A small image classifier, trained from scratch: widths [160, 272, 480], batches of 512.
Rows from block 5, named by matrix and row number. Rows with one number belong to one channel. Each number is 128 + 24 x the weight over its row's rms, rounded and kept within 0 to 255. All counts start at 0. Numbers have three digits each. After the name is the row's rms in percent of the matrix's.
# p10: first pointwise conv (model.blocks.5.p1.0.weight, 136x136x1x1), inputs 0-135
# p20: second pointwise conv (model.blocks.5.p2.0.weight, 136x136x1x1, transposed), outputs 0-135
p10.50 100:117127129113138097120122147126121181167149147106110089103152115128115120101137125126095096135111129098144073133097114141128142123123117128111120133113136085152122121116100128117105100087091074169118137086128142108078134126137100124158134077128099139135123139125118108052133130111098135088103128125120131126117129129128117141089113106084102100158186125055116119149118125107124118163082126098092137103142144097
p10.51 101:085175123130130155089089151117097123142116122107119145137104120122072140117128135108137109076158096136135157117159116123103126139119119141171158135149123158152096109128067131113140096140157163138147152132095095136145122094104116086116117143133136100125098116117140101148143106144131092160109153158148074143125101121132146129087154096123108162122126082156090125112144122170120102104156093132079130102108151167
p10.52 087:106149163177095138115135123136096160137189161102128170157128130132107110083137130145112115122215141130135127136128147135112133136108133155125110089125179123174127135152123155078159121128126119124167135110139131146133144106098118129147091109125128116136137172154121115097124111085093129122105144133154152190117099101098137141119123105079123159129139154097118116111122113131134140145152129128088150136176083155
p10.53 101:139087116114151112110130115129112152133117126095103090121140124110112139121117112116116093131049098110117075073081141141121120146108101126145117158116139124121116142127123128120071105112108101144094130097113123094131077148121107113154144119136068147120088125144136109085105130098113121080107102145147146111147125118111103143094088106103119106124160136097128112107106144099122138104107125080087135105092105081
p10.54 094:128146079123099136119111104070149132135118113117163137117128126104133083130118117119127142151114157136162110147153174100137141140092151134117130095096147116125074135104141082140121142132101185098136123106148096081121118107123140165086125176144110143104125097091139151132124117133119128136124102155140147141117120133109160150136147165107157093132130165157180134127093073134164117107140119120111082180100098124
p10.55 104:110175139108143147095098145117117125122158136077100080107115124136126090098103130136122125125135132114088111094097106122106115115132125142117127144120104142111111103123131094134156092084121121146168102064097093142101105134130102089131110139110138101095078140128130138110127108080104153148098152124122105141134066143111065125104114097113131109101130084075109116138169130143105131106141112131122119088127100104
p10.56 098:129106109165134153131077115177136114138147115107142124109134122094108118117136154107111109126122104156121144143158135156153124121098091125119143115134113148101110110211089140138146152113150142122124134145137165121108126097150154146156138141150151133176108097120147076131111151090135124117098097147140074156106147108125118127099125145096079113092132126123136167134101110099046157128116128145120177129110094126
p10.57 104:110101148144127107138132114105114117063113144114156091142132121114167128135135096176148156125149146128136093157109124091107130092162152090096102146097144113163145129136155100115101127115119109134108103139139117138106127138115151144098086138138157143117155180117084144128095108130133110103146114116149137132175152125117104109140133103128156144151102088075106098082064171120132182123093119111144092141137124145
p10.58 096:121101140102128113134134088064126123185103141125127116168101120066127136140144128111123145132130117133152185121122093098132124158147107098165083123109152101116114118072145166131085119136116126132108170146139102148164155128133130151101135100125100129089131098161116150090156093122135151111139096151153118120131140142131148104115157121177131166146120134170137111134111091104133125150114132107139070119170152141
p10.59 101:109161142117142141111175136132094088123118144139139175115089144141116137138174120150159116110141161133107126136124119084096110125100148108114101131154104121149190128111149118104146132129125140135183133128109108164159131138099085148086094128130131100099143122138107145123135141178131122141171140100093140108113096136105132098149100095135136144128063096121101113120176133139150101146106117133128085131112160195
p10.60 102:117100107126109116125131124111113166172082117117138139131115094098094125124148149148151136118140161134125175171124074122119141148149100095136129101124153120130135134117129146058137118143115146125112180139153144105147176099106107167136068132123123043132114133129136123120160111129148151092127112122129111118142120122103099116113154123121124160098151150121164165113084108120116140109112129129094126178096088163
p10.61 099:105170131147132106094104175137107118128138105112153183139147156153065129145151110111144072101152097147126164099123128115116139137117121134123121127164154082157105154139102129122123122168122152151111121133109104135124143113110118127104117131153115114130115136103137118091139105186143159091143173137156120140116107146110165154087121093125112165146114088164122114121164138106132135190145151132101107138093130186
p10.62 110:106150120087141153172133127118106091114122175146154170127092159151141148146150078159149145128112142123135128137129130093072097144140153074102109119115121104158180117113144165125087105153136109098152108141107127119129119159093094147068116101160137122101144144126130144109129119161124155132160154133097147119141108125144142118163103102162141136130077108113121124128148146138148113137079122104142086150158148166
p10.63 111:142102049131138085120172111129118129131094110144128133073105113113098159101148123150131176126121108154112120101150121156151106124107084123080134133143115121114148110113086145101113144122093109123082136108138138034135136100165140110131105119130144114123110122111102084134124123114152117087128129117150095143120154142121078101098113140120112122093119131101149131188110124135118146113121136149110119113121086134
p10.64 094:117090138141121168151068115116129112119101154141106088174125096104166115121156078139094163150110112138162143180152168124113122091127158107108147137098176122123099166129124142118126116144093101150109135130127117087096104083116138152086117138122149167122141139132117138131135158112091143108101098149115125136177110119104113162151151107100134122129125134144135156149100124097103147144059141120132097109125140108
p10.65 099:110121099132134132073128156102130132141112070109166141107152108097102122127102108099106153121118174158127142125183157117135140147106140165123132107104125141141098127113145104120140125126148159116088128132138111090133152087114131155105097158123132107112117101069141140095111100129150121108086105146135142166108142144109137157114136153117161109112144163144182143127063101137161127092158131124090092180136113141
p10.66 113:142108111165125119101109125054155135119110108106109094092140101104123106125091124126104105155103128145114122110150164091146153108114140139096138126096139086153070114069137144124147134139100137137129146153121062117097130119135135121113137143114113136054131136107111138089158114124153154071109080127164156139118149106127134182127120139114150106119135129154147137111119098117129135124124134105145086120082127111
p10.67 097:148132119082125150118080162145132158147164143082123126108164145128102118133124134094118097163148137125115153126079154141139170133100105130100123137127135138153118134148102131137136120096124132131168154104141125093121169125124064134155129127111081140130137109118113081082144124139132157126089124170091140131130143179101118126111071114098088168139184155097139117149167134097129093141150123153101145124125122143
p10.68 100:116141096100119112117134126120124080143147107111147111126079106107136067125121119122117167122107131155114128146189094142134064147143140134126121090110115149142093090137118088092144153092102133106131140122138150113117122117106080161103089147146120072156145124106132107139119107111146102132096105125139109183097120123142089129128144144144117079102094133136151181145125099130095104111122136109117115170141094103
p10.69 098:133121069136099120120133105145142081153113091126154119095111126116082114099168118083121129107078130139119116152154135106144115139111121124097128092143092138122126098164127074130136135158111173099098164128147161073109161130164147161124123171145106127148110103121135107131140152147130113116110109137130152138079129117120126122099140127123129087107100127160151161175109090104138125118172155105105122170084127134
p10.70 109:135117115150149148121108113146128098133131115102121101146137139116113112119125121128112131127114127150150155120150137159145132107118046140124145107112126153101106151155091151133156133113147148082143141156136139131128144079116142116166108160114108154151109138103142083109128133064144123125092090126140080144127130128119116139091137127088080124105133147158136153143141125069040151131132119144084170123113075146
p10.71 094:146130080180144105110170099120128059082110117144142166084097119102113154122132138110106153106092132189081109104183139123148103112123128140098117134132095088132132114116126114117114157145124166123098122145152124114152130149134171125099153144161126136114110128097118117124117117114151104150129105133184131143079124089119140125125127148134133116089052146149140119119097119155130159100127134121124114150112136113
p10.72 102:081149132153109118145091154093095136132121145093120151119101120138123103099133124145131109094172142124101154132133138078084132113101157149137122138152110130129116115138148108077168117130123141113146152112131110139140142089089136128107073124123166103125108137126097144154101117143092110102100155101133092137162090108126133134110140075103152164092118099100076147105139152151138142114129113130068102118079130173
p10.73 111:142149097142104146123100124153145098143166094122128154100126119115100128096137165091095092136120114152105132119131127141148110141083081117101125089151110136081106103169099120141136143112146149097116148146129160108122145093147146143132154137150155115146095090143134065130146129129135127125083127116134090148096155099124108134075111146105067118091105151114126142143102098106049143128132148132133141126138093133
p10.74 104:111113100136140105152112111148103130130158102118160154127112150131083134123127073136132135110152122165150118097174134138106124143130123137153097112132126111093135124135079151106121120116144099139118116141127135080085130120109118131165093075143143121150152142098139111094095115111155110054099090112163062165117166172128110112081129119094120131127147112133133161131122126101108155117112149089086142139114096134
p10.75 090:157102137148107088112143109118150074067114138134152135126129129120127134114131151082154093144137145165167138136150156088141137111110167139118111090155113158147138121098165117127136169172116165107100136137149103135162150126141150147098115168150088113091142128137114129116177131173141146144150105125130165107079150136140128151144120145140153138130083158155139091119116096136153113121180120113171094138154141121
p10.76 097:149144107109170132124154147076134107124138128140135143100102102127123143138130126123131165138096106151106103105159136155137112119077094129137154171127109128124123127075095119156097132114150151112136091110123104090129122097127128107077175150122129126079118098117145120163095112143143099146140137129178125175134131135141092103088152150091125133152098118077131096164139164170127118110082129153124078111105117106
p10.77 094:140142146130155121123088149162136106151163150156132097164132145135119144137151097143171143112119149155145100171187144120114120123097139109168073108153174115151129155166128129147138140125121083126098132118127150130107122096154135147147120058119155128161125125123107128107094164103105094100120134116148150162148145171104175066138124146099122111109120141145141165153119123095131143105127145091092139152112125120
p10.78 091:126103128144150118119158150108132042103048133140140140114120125093130148147127121102132165127101133182121127131179155139142123105120130157111111149122097107149140121098144120099114164133117177131110126121149109155186137129139144125103116163166130118099139111116109160099141119165147133145163103100148141146082125119117151135146106147138163107121051145127136105127099122154158118128123128148155103144148152101
p10.79 097:155146113134143117128109111116130123140116103108116135123123109149109111142101132099139111177143135151152147106133147139137119107113117113106142170119132125168076124091124146126100126149125156152093207171140106116094130112092141141125169151099120154112112121099149123129197118154173167113134153140145115132122160161132125191106141138140133115144113171178152113182109141174160120162147154113120106134105149109
p10.80 092:134140137135131150136132135130116173115141156095120134129125145083150106110103137146087106130191140131141132088122148134127125130135137103150069107107127109124089114108145170101148113090137093135144124128128109165135105116098098108153093082123105144119097155135077172086130098090108120139084112137142121144103095091079070098112120108084146157133136145130124105104100100098116137127115127149119156119172104123
p10.81 096:126152093151147123116107106132117087143125116113162096116119156148100147132137139106115103133119127166126117157123067122141098099092129158101165107134119139121136110147103069100110157111095176093100161155154141092112155126154156169134116163173103088139141089114158087135147125136171123088113135145117102117100149156152116152105111141119092066109100119123140134147134120109072136129149140122133140143146119126
p10.82 101:121185124142143149121091117085112105157114105137095120119122116149124122141126091150138168121085064111134108114134129114109134113126113090109165139114136154119115116098132156146122132101118134117156114121109105128101148116115153093066163139096165145097120142115152117151108122140056104141155176182164100138129112148144088129102141107107131128127086094099095123121156145135129150128078124141129092091112131116
p10.83 104:113095133103142159163083117154105088116123109104146130141136161100112119173141145098114146110125119137147165119139093148139144150102101088137134129127124143098108146179113128101139116149121123082142170133150139127115157087129095156136124139138129107142129076126135124132146139093120110109108088089147088157152135176106122080099153111101105138136108148153122165144118147081080107132164140148086147155081109148
p10.84 101:121117109143120125103120138122082141151144117074137138135113115138073096103104094131125094109108113107138108126113139153115110115130088129120158110086149136136093131104066169064119095094111099143124122138097124086096118119109135142148068129148152121128101166105163085145123104105103101113118143122155127132129117114160107147092151085093077121138145129148127143129138121157140134148140121111064133124134087116
p10.85 100:117119094153110117116129098141125094144113106119161129114116151093082143106178140113150138147100121156101104133152132122135112113104125145098140095134106143087140093159121062122132147113108141092120139146153162092103114095148160164125130144160116142147107088095115087144100148144148132123128092153123110137091155125110117146097143151117089059086098128119138160164096092112121138120134150128116123155077103148
p10.86 111:122131126112110163096104127102125092154143096113129089123062106097112106103123122137097115077138100148112140120150132088124087112131115190122095144123126150139062132120096131143151120127114119148161130128137093137123135106130114142088116123129119142110116138096097112114129113116141064122095110105160091131133105107076151128094166089116095148124100124185108139124155136121135124116161135121080081147132124147
p10.87 103:153108129106128088101142094102142115125106067163127097096081100103138146078164143085104161105129126154106155153152117110157085143096143134105124122142079145093136114125155110167176157109102138105122119094144133126181147098136123118099138122098123112124105083139137130142119143104125112164135104164147139162092123121107129089147153181109135116110107159116161136119112085109124123132117118153117125152148114127
p10.88 096:071148098149137154143120121106096109156142113119108145099138131171144120115102101219117165112076117121126088127116094143100129103130118098093141145110135140121135151130117138139119112093097123127139117135110118110096133107115155099108135105100178134111107185090141122152129144108103156139123176108152116123159125085153137131128136120113113111141093106110075144114147179131135167149084105140119110098110132116
p10.89 095:145121081167100119078123117132132099132138106140175149107132137103119134115119112082100121153104149164092128157134155121154121106100133142081133091134125129121141110143120102120130153147109168098091159168169133099148169122147148173116122158164109145142125111124119113124125120121154157138092071159137136155087148125136120150097105153114128093075108146121147133126056084115117156118137151136128128158138098124
p10.90 097:113099096176147120144081129163122083141132136100135116131128128102130114136144126116116127116144105144133147141156127136131100117090102144127157115117121161122110143212108135120155137102149158100105150149126179126107132091121170143158107150151145146177101116096154081142109141077139129110095094136137074140128127117125123127104134132112093124106116107132146165135106126108057160121122133131094166138083098133
p10.91 100:161133109167180090101167103082129103114119133152127169090152142121097139135114146099123123156144142173099114152131163133151153121100127120122154146135101129172123113079145111126129156122130172140110144143142088143170137141121136115087120154132120130077156107132133132109120109124146126156133123150168142155092138125124076175130079140111149113124084127073153076132101144156113137106123135150120082130140121115
p10.92 092:124099134151099094106139122136117091128128099133184187121140160101076144114139143097124121114115137172102125126146102109137112097098123144098123090153109134134142105134127093114127171146121182123085147155144143159176158106154136162120117166177102082132110090123120113136145121149166134147132078148129125128088154104124138141098104161132098106113092141135135136130073088130131122100145151125141134161138130141
p10.93 104:108139061133133116145125121159137100137146147140139142090109108139118152099180093116133165116098090169105119129148121172124086147102100122105143129143115125100150142139112150111128131109132110113101146130122167075122117070177146145128122120148132131166133110074137115150116146087130115082114140103122081132134137143116114133094110134083113126088111118117144155160139114123107139128101165159124145129089061152
p10.94 105:102080132143158121166133098116112092127100155128105097119113151147174145131128079174140154132138123134135116155135113097092133094121150114085132139117129143137168082105133140122109111137105137117124101129101107118110106115119152110081125170101166175106154197136098147116106139120110137140168109098124133147149131146123124132166119111103137114140080103110078135106111138115160154141098094103151094098130165160
p10.95 107:129089133148137100158132105083135126100114163115135063142136094125171128142098068128162141156143135124148094128139174100121119109132141092087094135101160139135142140100158130096116109130088127101119106134119103125101090142115126131096101154136138177097168145140052151105134125123133127115151093106140146145175156133130102142165116110115153130125095132114139117125075126141107146113105138095154107133152140139
p10.96 097:120096090156118143121095117165144122105141114122135149124115125099118113120153135093107114127149084151121147137149153150137107128088099097129104107141107127102115122177117167149147144119146153088117112133135171112125127090162163160149149128141160145175096096118114109136100147078124137122089128150134093160098141111092133107121119142072095140088125134124146156131076094099061148112105142144116174130121106139
p10.97 100:108148150146095149113111142119097140133188143137119101145134138125154112110132139173113151068161141140143124106135135132113135102136128111125098128134155106140138139123138123076155111054119094146150125120125116153137132071099127095142060068121139140114132146153116140095100112091096110125102132117156136149151097126102083097120147098081129127139146139116087098072100112101132138136102117138129127117141092111
p10.98 099:109193114164140137131077130099121113139163149138111174107128127158094075142098105146157125117114119101097127119131132124102113135069129108104127144146136131149150159107123146157145143118104140118171124111085121145121111099106123124091163119107160110102138112113127127141125132151054126179176166153161133145135110138135154143108122120132126128123098105116094110106178171138149141156111116110133076103140150119
p10.99 102:124102152173128105102108115096141126119142109095115096144099108125105056119113152117099087139153140118140117147147141063114093104110158151136102156125136151117073132144143114112176119112093134142147125117138131142142117087082133151104073140120070135113137117143075141113129140104109077153109105110150129161125138121128093133159118123091139113151101151107141154094141134111110134137142131124143107133175088113
p20.50 091:163136135159110168156158134111113116121134100132134160118116122106153169108110123121159132149093156158115149149143129150116155158163149110170127074180124131162160129157136117134146111151148143162144169162170166153103126092115184184137141173110146154115137143165171131146127145154153093120136130142167126147096144179125123149122147114143151130129112104117130124162138128133136160134120123183118138139169115133
p20.51 113:119176162110105111125105136163162142121122151130126140129137083124143146156125130116121129119141102158166171105138142161147150119125105130126141080122142199181137125133076132140148137162139158151162127147117131170163145137166148133114107138124134134132090111126121120114133172158159104108169177127108136188114114159113077155131144087102150147118133121120118149156124107170128138109142123130149094129138158178
p20.52 098:127095111106123099133123078115092153158140167096143080090073118132143133162126132141132138133166121107131161127104141109082131131103102165105125136126116159097125110116108130144094163083127160090088109110122122089132136155124120092110132114123129135157096134106142128146062112168112141134174141125098140168134140140101118136160119143123128129089138134101126133130139098106112168134099089094129088164121143178
p20.53 091:175123148159096159153133118108107122131136092118146151112106129143117169120104126105141113120090181144113140142130139149115184156165135121136147089168116141134161136151131120145137121143163157157155186162150153134111140105115198209148109135101153141139135102162173151136108147156136118111112131117152127148130131123109119120135134115109151138129128126123148118172145129134156162148129100178138126182154124156
p20.54 083:111151091101110150111103084114126115113112114134108120090139120108151135118133099140114126090135114122134140125161153128119149119102150093105113121168136157109124120099088100110120130116129169118110132125121153112208184109131152097140127103149114168154134130089120124094126116133130121137138127096141212162122143094129129146074140113129122146137130132096151105130103089103117122119153155088171117100060109131
p20.55 098:116131126106086141137114105142123110150126133109151124120102109168150159126135124103151122123103134135178124113120165137139117120135112152134152083148134130165107154160092071145142115152143104154158137147127136150158149089138126148104107158113118138099112107112138140126099155161153090100119191128094143165146128129112055160143144111095130125126102150126149163111155076154155155093129114106137086187127151141
p20.56 090:123130116152089116128128106152152134105101097099087160090137090099102141100116074098092076157166120140112114129140102147114086154127097124089161114124129125137074088172136117109141130159129124153162172170132091145149111101136136144110086161113107127141130104133147139109139140109163135098137114112127085102110133101112136106095143108103138156105162098084099116136124122149093084107123129134119108141128106122
p20.57 096:143120091131113108125184127107127144137113121150130121108113155134117136104113132131128110118113167157131145169123113151146106129117071116150093119128106127146084131125138129149145123147128150107151119091166131089070121103032146150126108110117103119141124112117130134104128137148122121124126146090107033099131137093134134127111123147084141106129149112102140121130150128146164134150118127092117125129054097100
p20.58 086:131162097103098139072151136115084117146089139135108152156120111106135153126118134096147123117112129162141176137137110206106126138099112108104125075142142112142158178115137117105141127142134142142144124122087118106151127112115137129138099112129141136134086115117113134109129140142093141091117139087095112091143153131152150142171171087141137193110143088141169140142115135168108086100138112157144093139136147126
p20.59 119:115132098147127162149124110162152138121115124142140128138099114181131138140143128120115112153133110122164168113111186148138102158145148173112173082121129125153140181189110125132134175128124134148145195126117146134113141132080095120165147148132150129120170123149152115166104126152146081117142153132134120107149140148080111116138141089134121098109144142123187142139140107145115121077121154120125133180129107137
p20.60 083:110116137112131122137101132081121070093143132151123104168137108122115093105109149143156116153138110072115115109126165063151099124113095104137088160114137073121122127114168143116095151112119097119092090141140104118128123105094136102130136140135122099099182138097187101118139093113149146149146132171133163133100111110119142132105080100130116111141098171123142114094121139100142108094133142145116143105113116114
p20.61 103:128135159145116148126083124141135165103140133084110147129134111098159125136124095148090131131138114121119110110105122118142128135152179141092141093129106203129119135139062144136132129157114139157170136160127106176126124104153138121120125128169146130136101127102122147154157158128139088122126140137120165219148090138090113130079120123113136120146148089106132140149120113142099155109124156167117143132116091169
p20.62 107:139117139129106104106152104108124113145093102120116123093147141078104141087086120100134126114129162127104111153145079124090155112095092130159121143126116140093072085109136097108111106133136111107109115158145133123128073114164162152077078099100096127131103097145118140085119123085104126099102094111077132137111125096151111144145110146107143149138142107097099111114123110116137126167136074148132109128128122130
p20.63 104:118131111154133159111108122123137154165128129093172121132123096185089136104143157128102122126137127127143103144116131128109172142135141135082125179108124111104098143121142096134118137095121122117100132089108148122154127162114103137124137115098142102095138139149119172147094144112122120154113146121147111128131121104118158071130130208186140092120134184135136125139153135120156153196105110107135167135143081151
p20.64 108:147159133119131093109121140121114149102161149177061139167153096110138131128144137136147149095112164128112115126145119144177115148140107088133121125124153118135147154132104172066155106139162154137130129092132136102161116108144160117161145138087078131149126122080104109128185145150133159121098137113125109103105113123156157125155145117115091138189131140136093145096128180130111100109128141148136167111120129114
p20.65 101:131144154145175115157153139148146121161124132140147150151115160137105118147128144136101142139127154133151052148112130144115123125142098155129140157064151132144144142154122128124147153144134044150140136150137129144095089168140121150051123150125093071103107147148148148157109136092155151122159169145097103125157137151141107089127145154150136140109130131154140126140159133146135125156106126144098131142154143157
p20.66 105:131119147098117111123143087111112155148142129108120103103095159130118143140111105175120128149198067105111120119091115092138119134110122124131153182144120157115117107141151161124109144115112142128120148112138088134179150092138112097125108131148132148181132125094148140119147119131152185154151110148129121131146105107103147120106098136128131168125179088115095109133116129098098137132208154099130106154147140143
p20.67 111:115114086122141132120139079092091133125118149103119124098072105125113072142144128125120133153138097125083116147096105118106117130077145133143121120146109114105127101128162110120116130108114159125109141117131145095114133143081108103180147138086141133178154137139136107133104099120115122141122097114181090087081116110119154099097087131154144107102164113137095057149107126089119136140130119113134101113150104116
p20.68 090:114123104092121159122107112087093144183134134077172093142112122116141164133114143160153116140117096114126159117147150104133135089069168109125100116144114142144122128107159134173098138116116183091092103119121114100142138101107100105166134115156153125143142129101108129153125130170122109160128114132175147138121110114140142147150118103096138097125145145135139128134141138103125195117157083095098119105096101161
p20.69 092:171125156136141125123113172156137133084140140141126147169130117159122105113105153129115127060143152118114143125122101134159090143165112141112157141125116092103107130137146169121131138140147118139129135112147086159123109149137126131137136135128083132131121110097081117139179102109111158133118073113154098082107149114100162116116163125146094113141133147158106187092104170133132077117117144141113158137145117062
p20.70 116:170105133107152117109126177110097109144145114142141107177144149159118121129102167180130167104122144113122107125128125113164181102119130133128117177114116108100147141114126188120110131116132107098098105096118173107129119183132119111127125113127123113101115164137103134139143109114114141164091095125131133128135124115128128111149109181175115095146116182163139136126115186096163129179114123132110176121126103116
p20.71 113:108118122123145117142124107133128105145083136121151142137115137160114093112122143148109107146148129161187068123130144128127144091110129127118130136058167125157105143123127119138155130142203093148144124093126122141130142133139135152075140122138118070115129166146137168155138180089145149142128144130143126136124170138121081087106161131124169147109118140144142093159202097149155144135147117123125128126118127138
p20.72 136:112146118165121140138121145192158144099127116127135174120137101150122107127148151106106108124125136154126149128149124155095113147132120161112175104131154107145119140189103110146146147164140141190159174137136122194130143174128145166159115199107135136128146106150154125158112124127169110091108123144144116095138149133116094116125146096105139103086147103147135122124134092141111114112125119145153114159129118078
p20.73 091:092148119126072109114095132124129132125119109123113150094136109087091149088145072136112099150120110151094134126154079157099099155106118118106133129137141110167103103155150114097153138152142123164156142136120131135141113110139152150130088149145101135128130127164154172140122161109152139118177123163140087096130112109146144114128150138148168164070124090073104124151115126147084102147127124138104097122156093119
p20.74 086:099121169113140147145059160131096113095113118129155131124146120169159131120145144156147124141110113138132125066161133111149136166127138136090117160167108106128153137144100138153095129127106134126112137119082144122153157107150117134139157143126154140152088142145114158137144146185136155153096104138156147161145110132086122104115100186162130094128112150123148129111086086099135181145093118125113136129158093152
p20.75 074:154137125112146125118112149129114093138142137136130151165139119131084102098103161120104127065088147130118108147163127130126161087127116118079113165128136094126073143117098131122140099137166093123110101141095137120130128149130132134101095147126101126108090131127074110120141130092099104117114118071118127118141142079155135094131164156117116115141104179147129103116118155134190103178078103118116151120121109105
p20.76 091:129161095140118135128108112155107106094110123138083146105091176092156112153103102123149114141126120127135155096111147157132096124146124137171134112135156100111114117160159119103133176136127141140151117097094130084144142103110108121140126185164130136143162081123145113104124135124129115123109116101089166149121090136158159192079117099105105114173087097097135133106111153162136113099129159115156130139102129100
p20.77 084:108176114125114135143129128125133129172112106148114134128150108102143131116097124136130145114096120173118120112166108150156166082133110061120098156136157126170117133127121144110144149158109095128146100097080153135151118108123113137109118134161101124103128154148099172117120178112140126116149152146095112078154090106201127125150131143120141168153126126102139091148129116167117098173109173123148106097109133135
p20.78 088:134146099115108151115118126123119165107150158147105108130125145115153133168145121144146129152119118105137173115127136122148083177131138124124117087162137146114162143117145160122115157112101171116118127138116112116141140110122130101186124115135152187157162082084149088115134103177111114115151131154126132118132110137136146157130099064131102145144142088109126157099108152121082105068160158133167106127112172113
p20.79 090:121125124130109163122136128130154111123196119086102130119120125123086141065155102131121100167154094105109132116146107121133114159095195136146128109135089110097145170117143144115116111101114148142128121145127123160116158151139120126120116118153131135151103168112167140151127090097116188143108146166147183133151093135134137106143119127172082126113129103092097129153105127109102160123129132183116152120155136159
p20.80 106:121156130170110153133137156139187116100100110162131167118182134090112105105107125102140106099130148176160116138153132163112160143134110115123125097124172109145126129133125103114162103165164121149150139163111169125144118095106134187126122108146078130122127116159110142119141164104139131115131117138097101098116166122165135140150164122090131158147131108106144122125149124149165077149109121156134108119119112064
p20.81 095:150133160137103117137157138142156130060127130209093136154129139143104079145158134170115106105141131143151112152143139151138141110157102130099133110103157116153106156149099131093166145149158089136156129106152155130149136108120140140152143137158089134127139099132115098103155124108137131055157157125102113109111186124130138119101179083091125145137131151119142151129121131149134091091129147119149126137123149145
p20.82 096:163102146113098136111145133074104082145095136137108097150143169108137132122093124169125122155127117132129122140146147104165135087115135097160082151086082138130100131099159152113108169129132060098097071118161122119127126111148136157126122121164143094074148118128144151137151136124133142130123107139073130129143121142121135146149114135125135118144127114089152122128127164085160135151140125152066162096129110130
p20.83 086:117137193116131139156090166149129142125116079121154123149149136133136166120078115166103109094152111131115144086143106118140109107143100138105129159126131129146114151118114158144117115134143087124126106120116124158153112204161138131122123151147100148099114184147133142143160147124146152126124122147080144150128108122136112144157117139161127142132100128149155216104140143137111125154095133124061136128146090122
p20.84 098:116144123180095153115160131112115130129131104144123170098141119102135148090117115108163134135125176158139137166130125157108099177134145142159141085159162112172134122161143121113175107154161141167160174171173160128139115123087164169124127167117127157133135135148155141139113161123155096106118117166122149126127160121103103162131151110123177142103115107115115125153164109156136136119107125170141098145138115114
p20.85 093:151147164168127124122097174155131128095120099122102170157155130120110109109086119139107118119133116132106105118146076139159086150153136134105148158116135101130129136152137159082131107154134110151147151126131063151147088131143143142128124171129105123124126136134114134124164132104146143133117053134137078084120125121143148097110136133147121141130124133110107151101099156142104076120113120178095156126143148059
p20.86 118:129149131116081113073122126112113116132162141106108135124120084120072129130152167096100112116164089185159175134132128158110153137126090131095130091139124140161112098126110143099130163151126146130137113142126125152162097154149124145162081144127099166128131093127113150073128176166137107095122153131093121134122125106124100099135131111113158130109145145135173110148096101167126101130130142132150084148140124161
p20.87 099:139146093124098161143152127137158191127168098085126140124124130114133154087135098129108095077108147103121109142133138154128106118139127097090144119136131109122091132136114131132146157139121125112117145119152125082119146156117138110162116102162109174152125121082099119144138121083064145136113154076105147124140122096134130102154154116114084129142110143080161127112131127156149126116120160109171127163070100094
p20.88 102:029143113144150144125080126173158108115108092132133167081152175128170127134101119136195154152162106108140099072106126136103116140151148178136164119126161113128135115149152084120116137116123119175123146163084134134141131151129098121126140155140158123113136138159138134143118141127118117183136113119127133126146104163106111156147115108120126148138119089149142140122143109145089118115123127119136106162129124126
p20.89 072:110113124120117144129117128112116132133149111116143096105140133128149139141126103116186145130105122111096159103102102095116099142139150103182113119171103149088138101107153139160094117074095153093106119121128111123104142127141123113169150123097162173144144122106100133131122112129102129150048084098139138137126101147115149208147080117122119107162121109128088137137103137085103156126146125127153124099143124105
p20.90 093:112124157080162134122123133098084113148150156150163091149117137153143136136167162158155187114098129125131140137119139109145173107099165105160076148124124130133165147099122136128112128116115117112101078103138172106122137167132117117124163109137141125110131146123114120141101115123089121174119158166130169144136111127152119162182099158152120112156085173155162136127102138113145159152119125117121168086141120146
p20.91 096:123108140130107145104122143124113118098060117164137142149165113144120107098078175144107103087152152156144098140157136118114162070102143116088107139113163118153094138100109105138134111141162107123119090084138153132138148164153137151098100107110107106132122158139113144117153158114146148130148150137110140137117158125104094096127131147106149147110128185165174100138135095120173129142139118127111137110085085129
p20.92 071:124123110124129189132133125116126179127107122108138120091119126114180138152127114128167132142130099124123186119102146119125143136136167115191124086166109165125174145122127119149102149100097187118095106136143134125084166137128128129142154136109180161151149112133143131115086122180125103125108132143121149160145100150106126188165086101112128097144131117100145131131136087107110152102158137116147121123145121148
p20.93 098:104134149140091131162140130133140121087161153177144131092139131095134135138174088121131108125119161105137134128133147131128123159123090120123125068164126124110130147114111110152140152142152138141139135162159153118135140104113140123114108098115122152131141124115131084159125124149112139095186144164118166119144119180110086198180161085110084146158091116105134127107169096104134155109136135121175106138113146124
p20.94 138:103141118133162115177097170169156132147180135147168125136104123135147101159134118172111134117156113114132111091103126128124092130138146160104183149136140143140161130167119137170130153113125130153129182099092107140147163147116101113180167143144137146124179149114131117157125116130171114152176130166172134117139123139113120109115124106173115151113127107148125120118142119134084145098174147117128113167140160140
p20.95 086:138150139102124148103033106135114089112125123134107140146134100097123091131156119086107128126162097104105122081144145104108180118152165121090119104087146138101148143123093141102104138117131135148106123143081132157166127132209128093116127145114143131137127101135132123096155108090139113107134126148127179164126119143159118103142130134140104148154121154108110123111090123109107117131143130165139136111151150167
p20.96 103:155103151123151138160139141115136146119137156171150095156138149157166144140142157146159139083097178109148162144110161102147138121128149126155101130156118120113156157090109154146125112116130126103105105107160147126088153134133136106132175075131129155129121137099087087147129096145088125140136133132124179143133129158115125158169122140120095104170090162154154169091135126091163155124116150122149157098107152110
p20.97 103:154183141132124126141126127157196124145111104165134163139149121134133147134128126157134119074112141179156148135163156185117140131151099129116147111149180145164113127151105127131159127158161129150156153122125163133147160092122154185141124114112097150120103107162083151136127168151142120112158158121098126138099162126136122152167167131107140180157122157089144123147146118151155103146136130126135128158123135116
p20.98 124:091158098197155161147139102195166134109125104128148189103128134175143129134123144123143126146146118127146160104112132146101116148146162166149177120138141103137129137169172078137130119117098144175138166149114150121120158132085089136123143161131145141152143154155150134156099132140122127186098131124119144102155126125140130152117106133102125105111104125132150135136129109139146092125103108101151139169106114098
p20.99 122:142162147148112148155139153112113119123137079122127149126162133142093139088144115121095099114117122164107105158148141133102142105143125099104121115144113121140104124117111131121133140139116102146136142127166140143136198187147155146200085124150098139111177105134140169142122157091136126121085151151115124139168127068128120091116117135130144115121162142106176140154098131118160117132170163146136153105134078144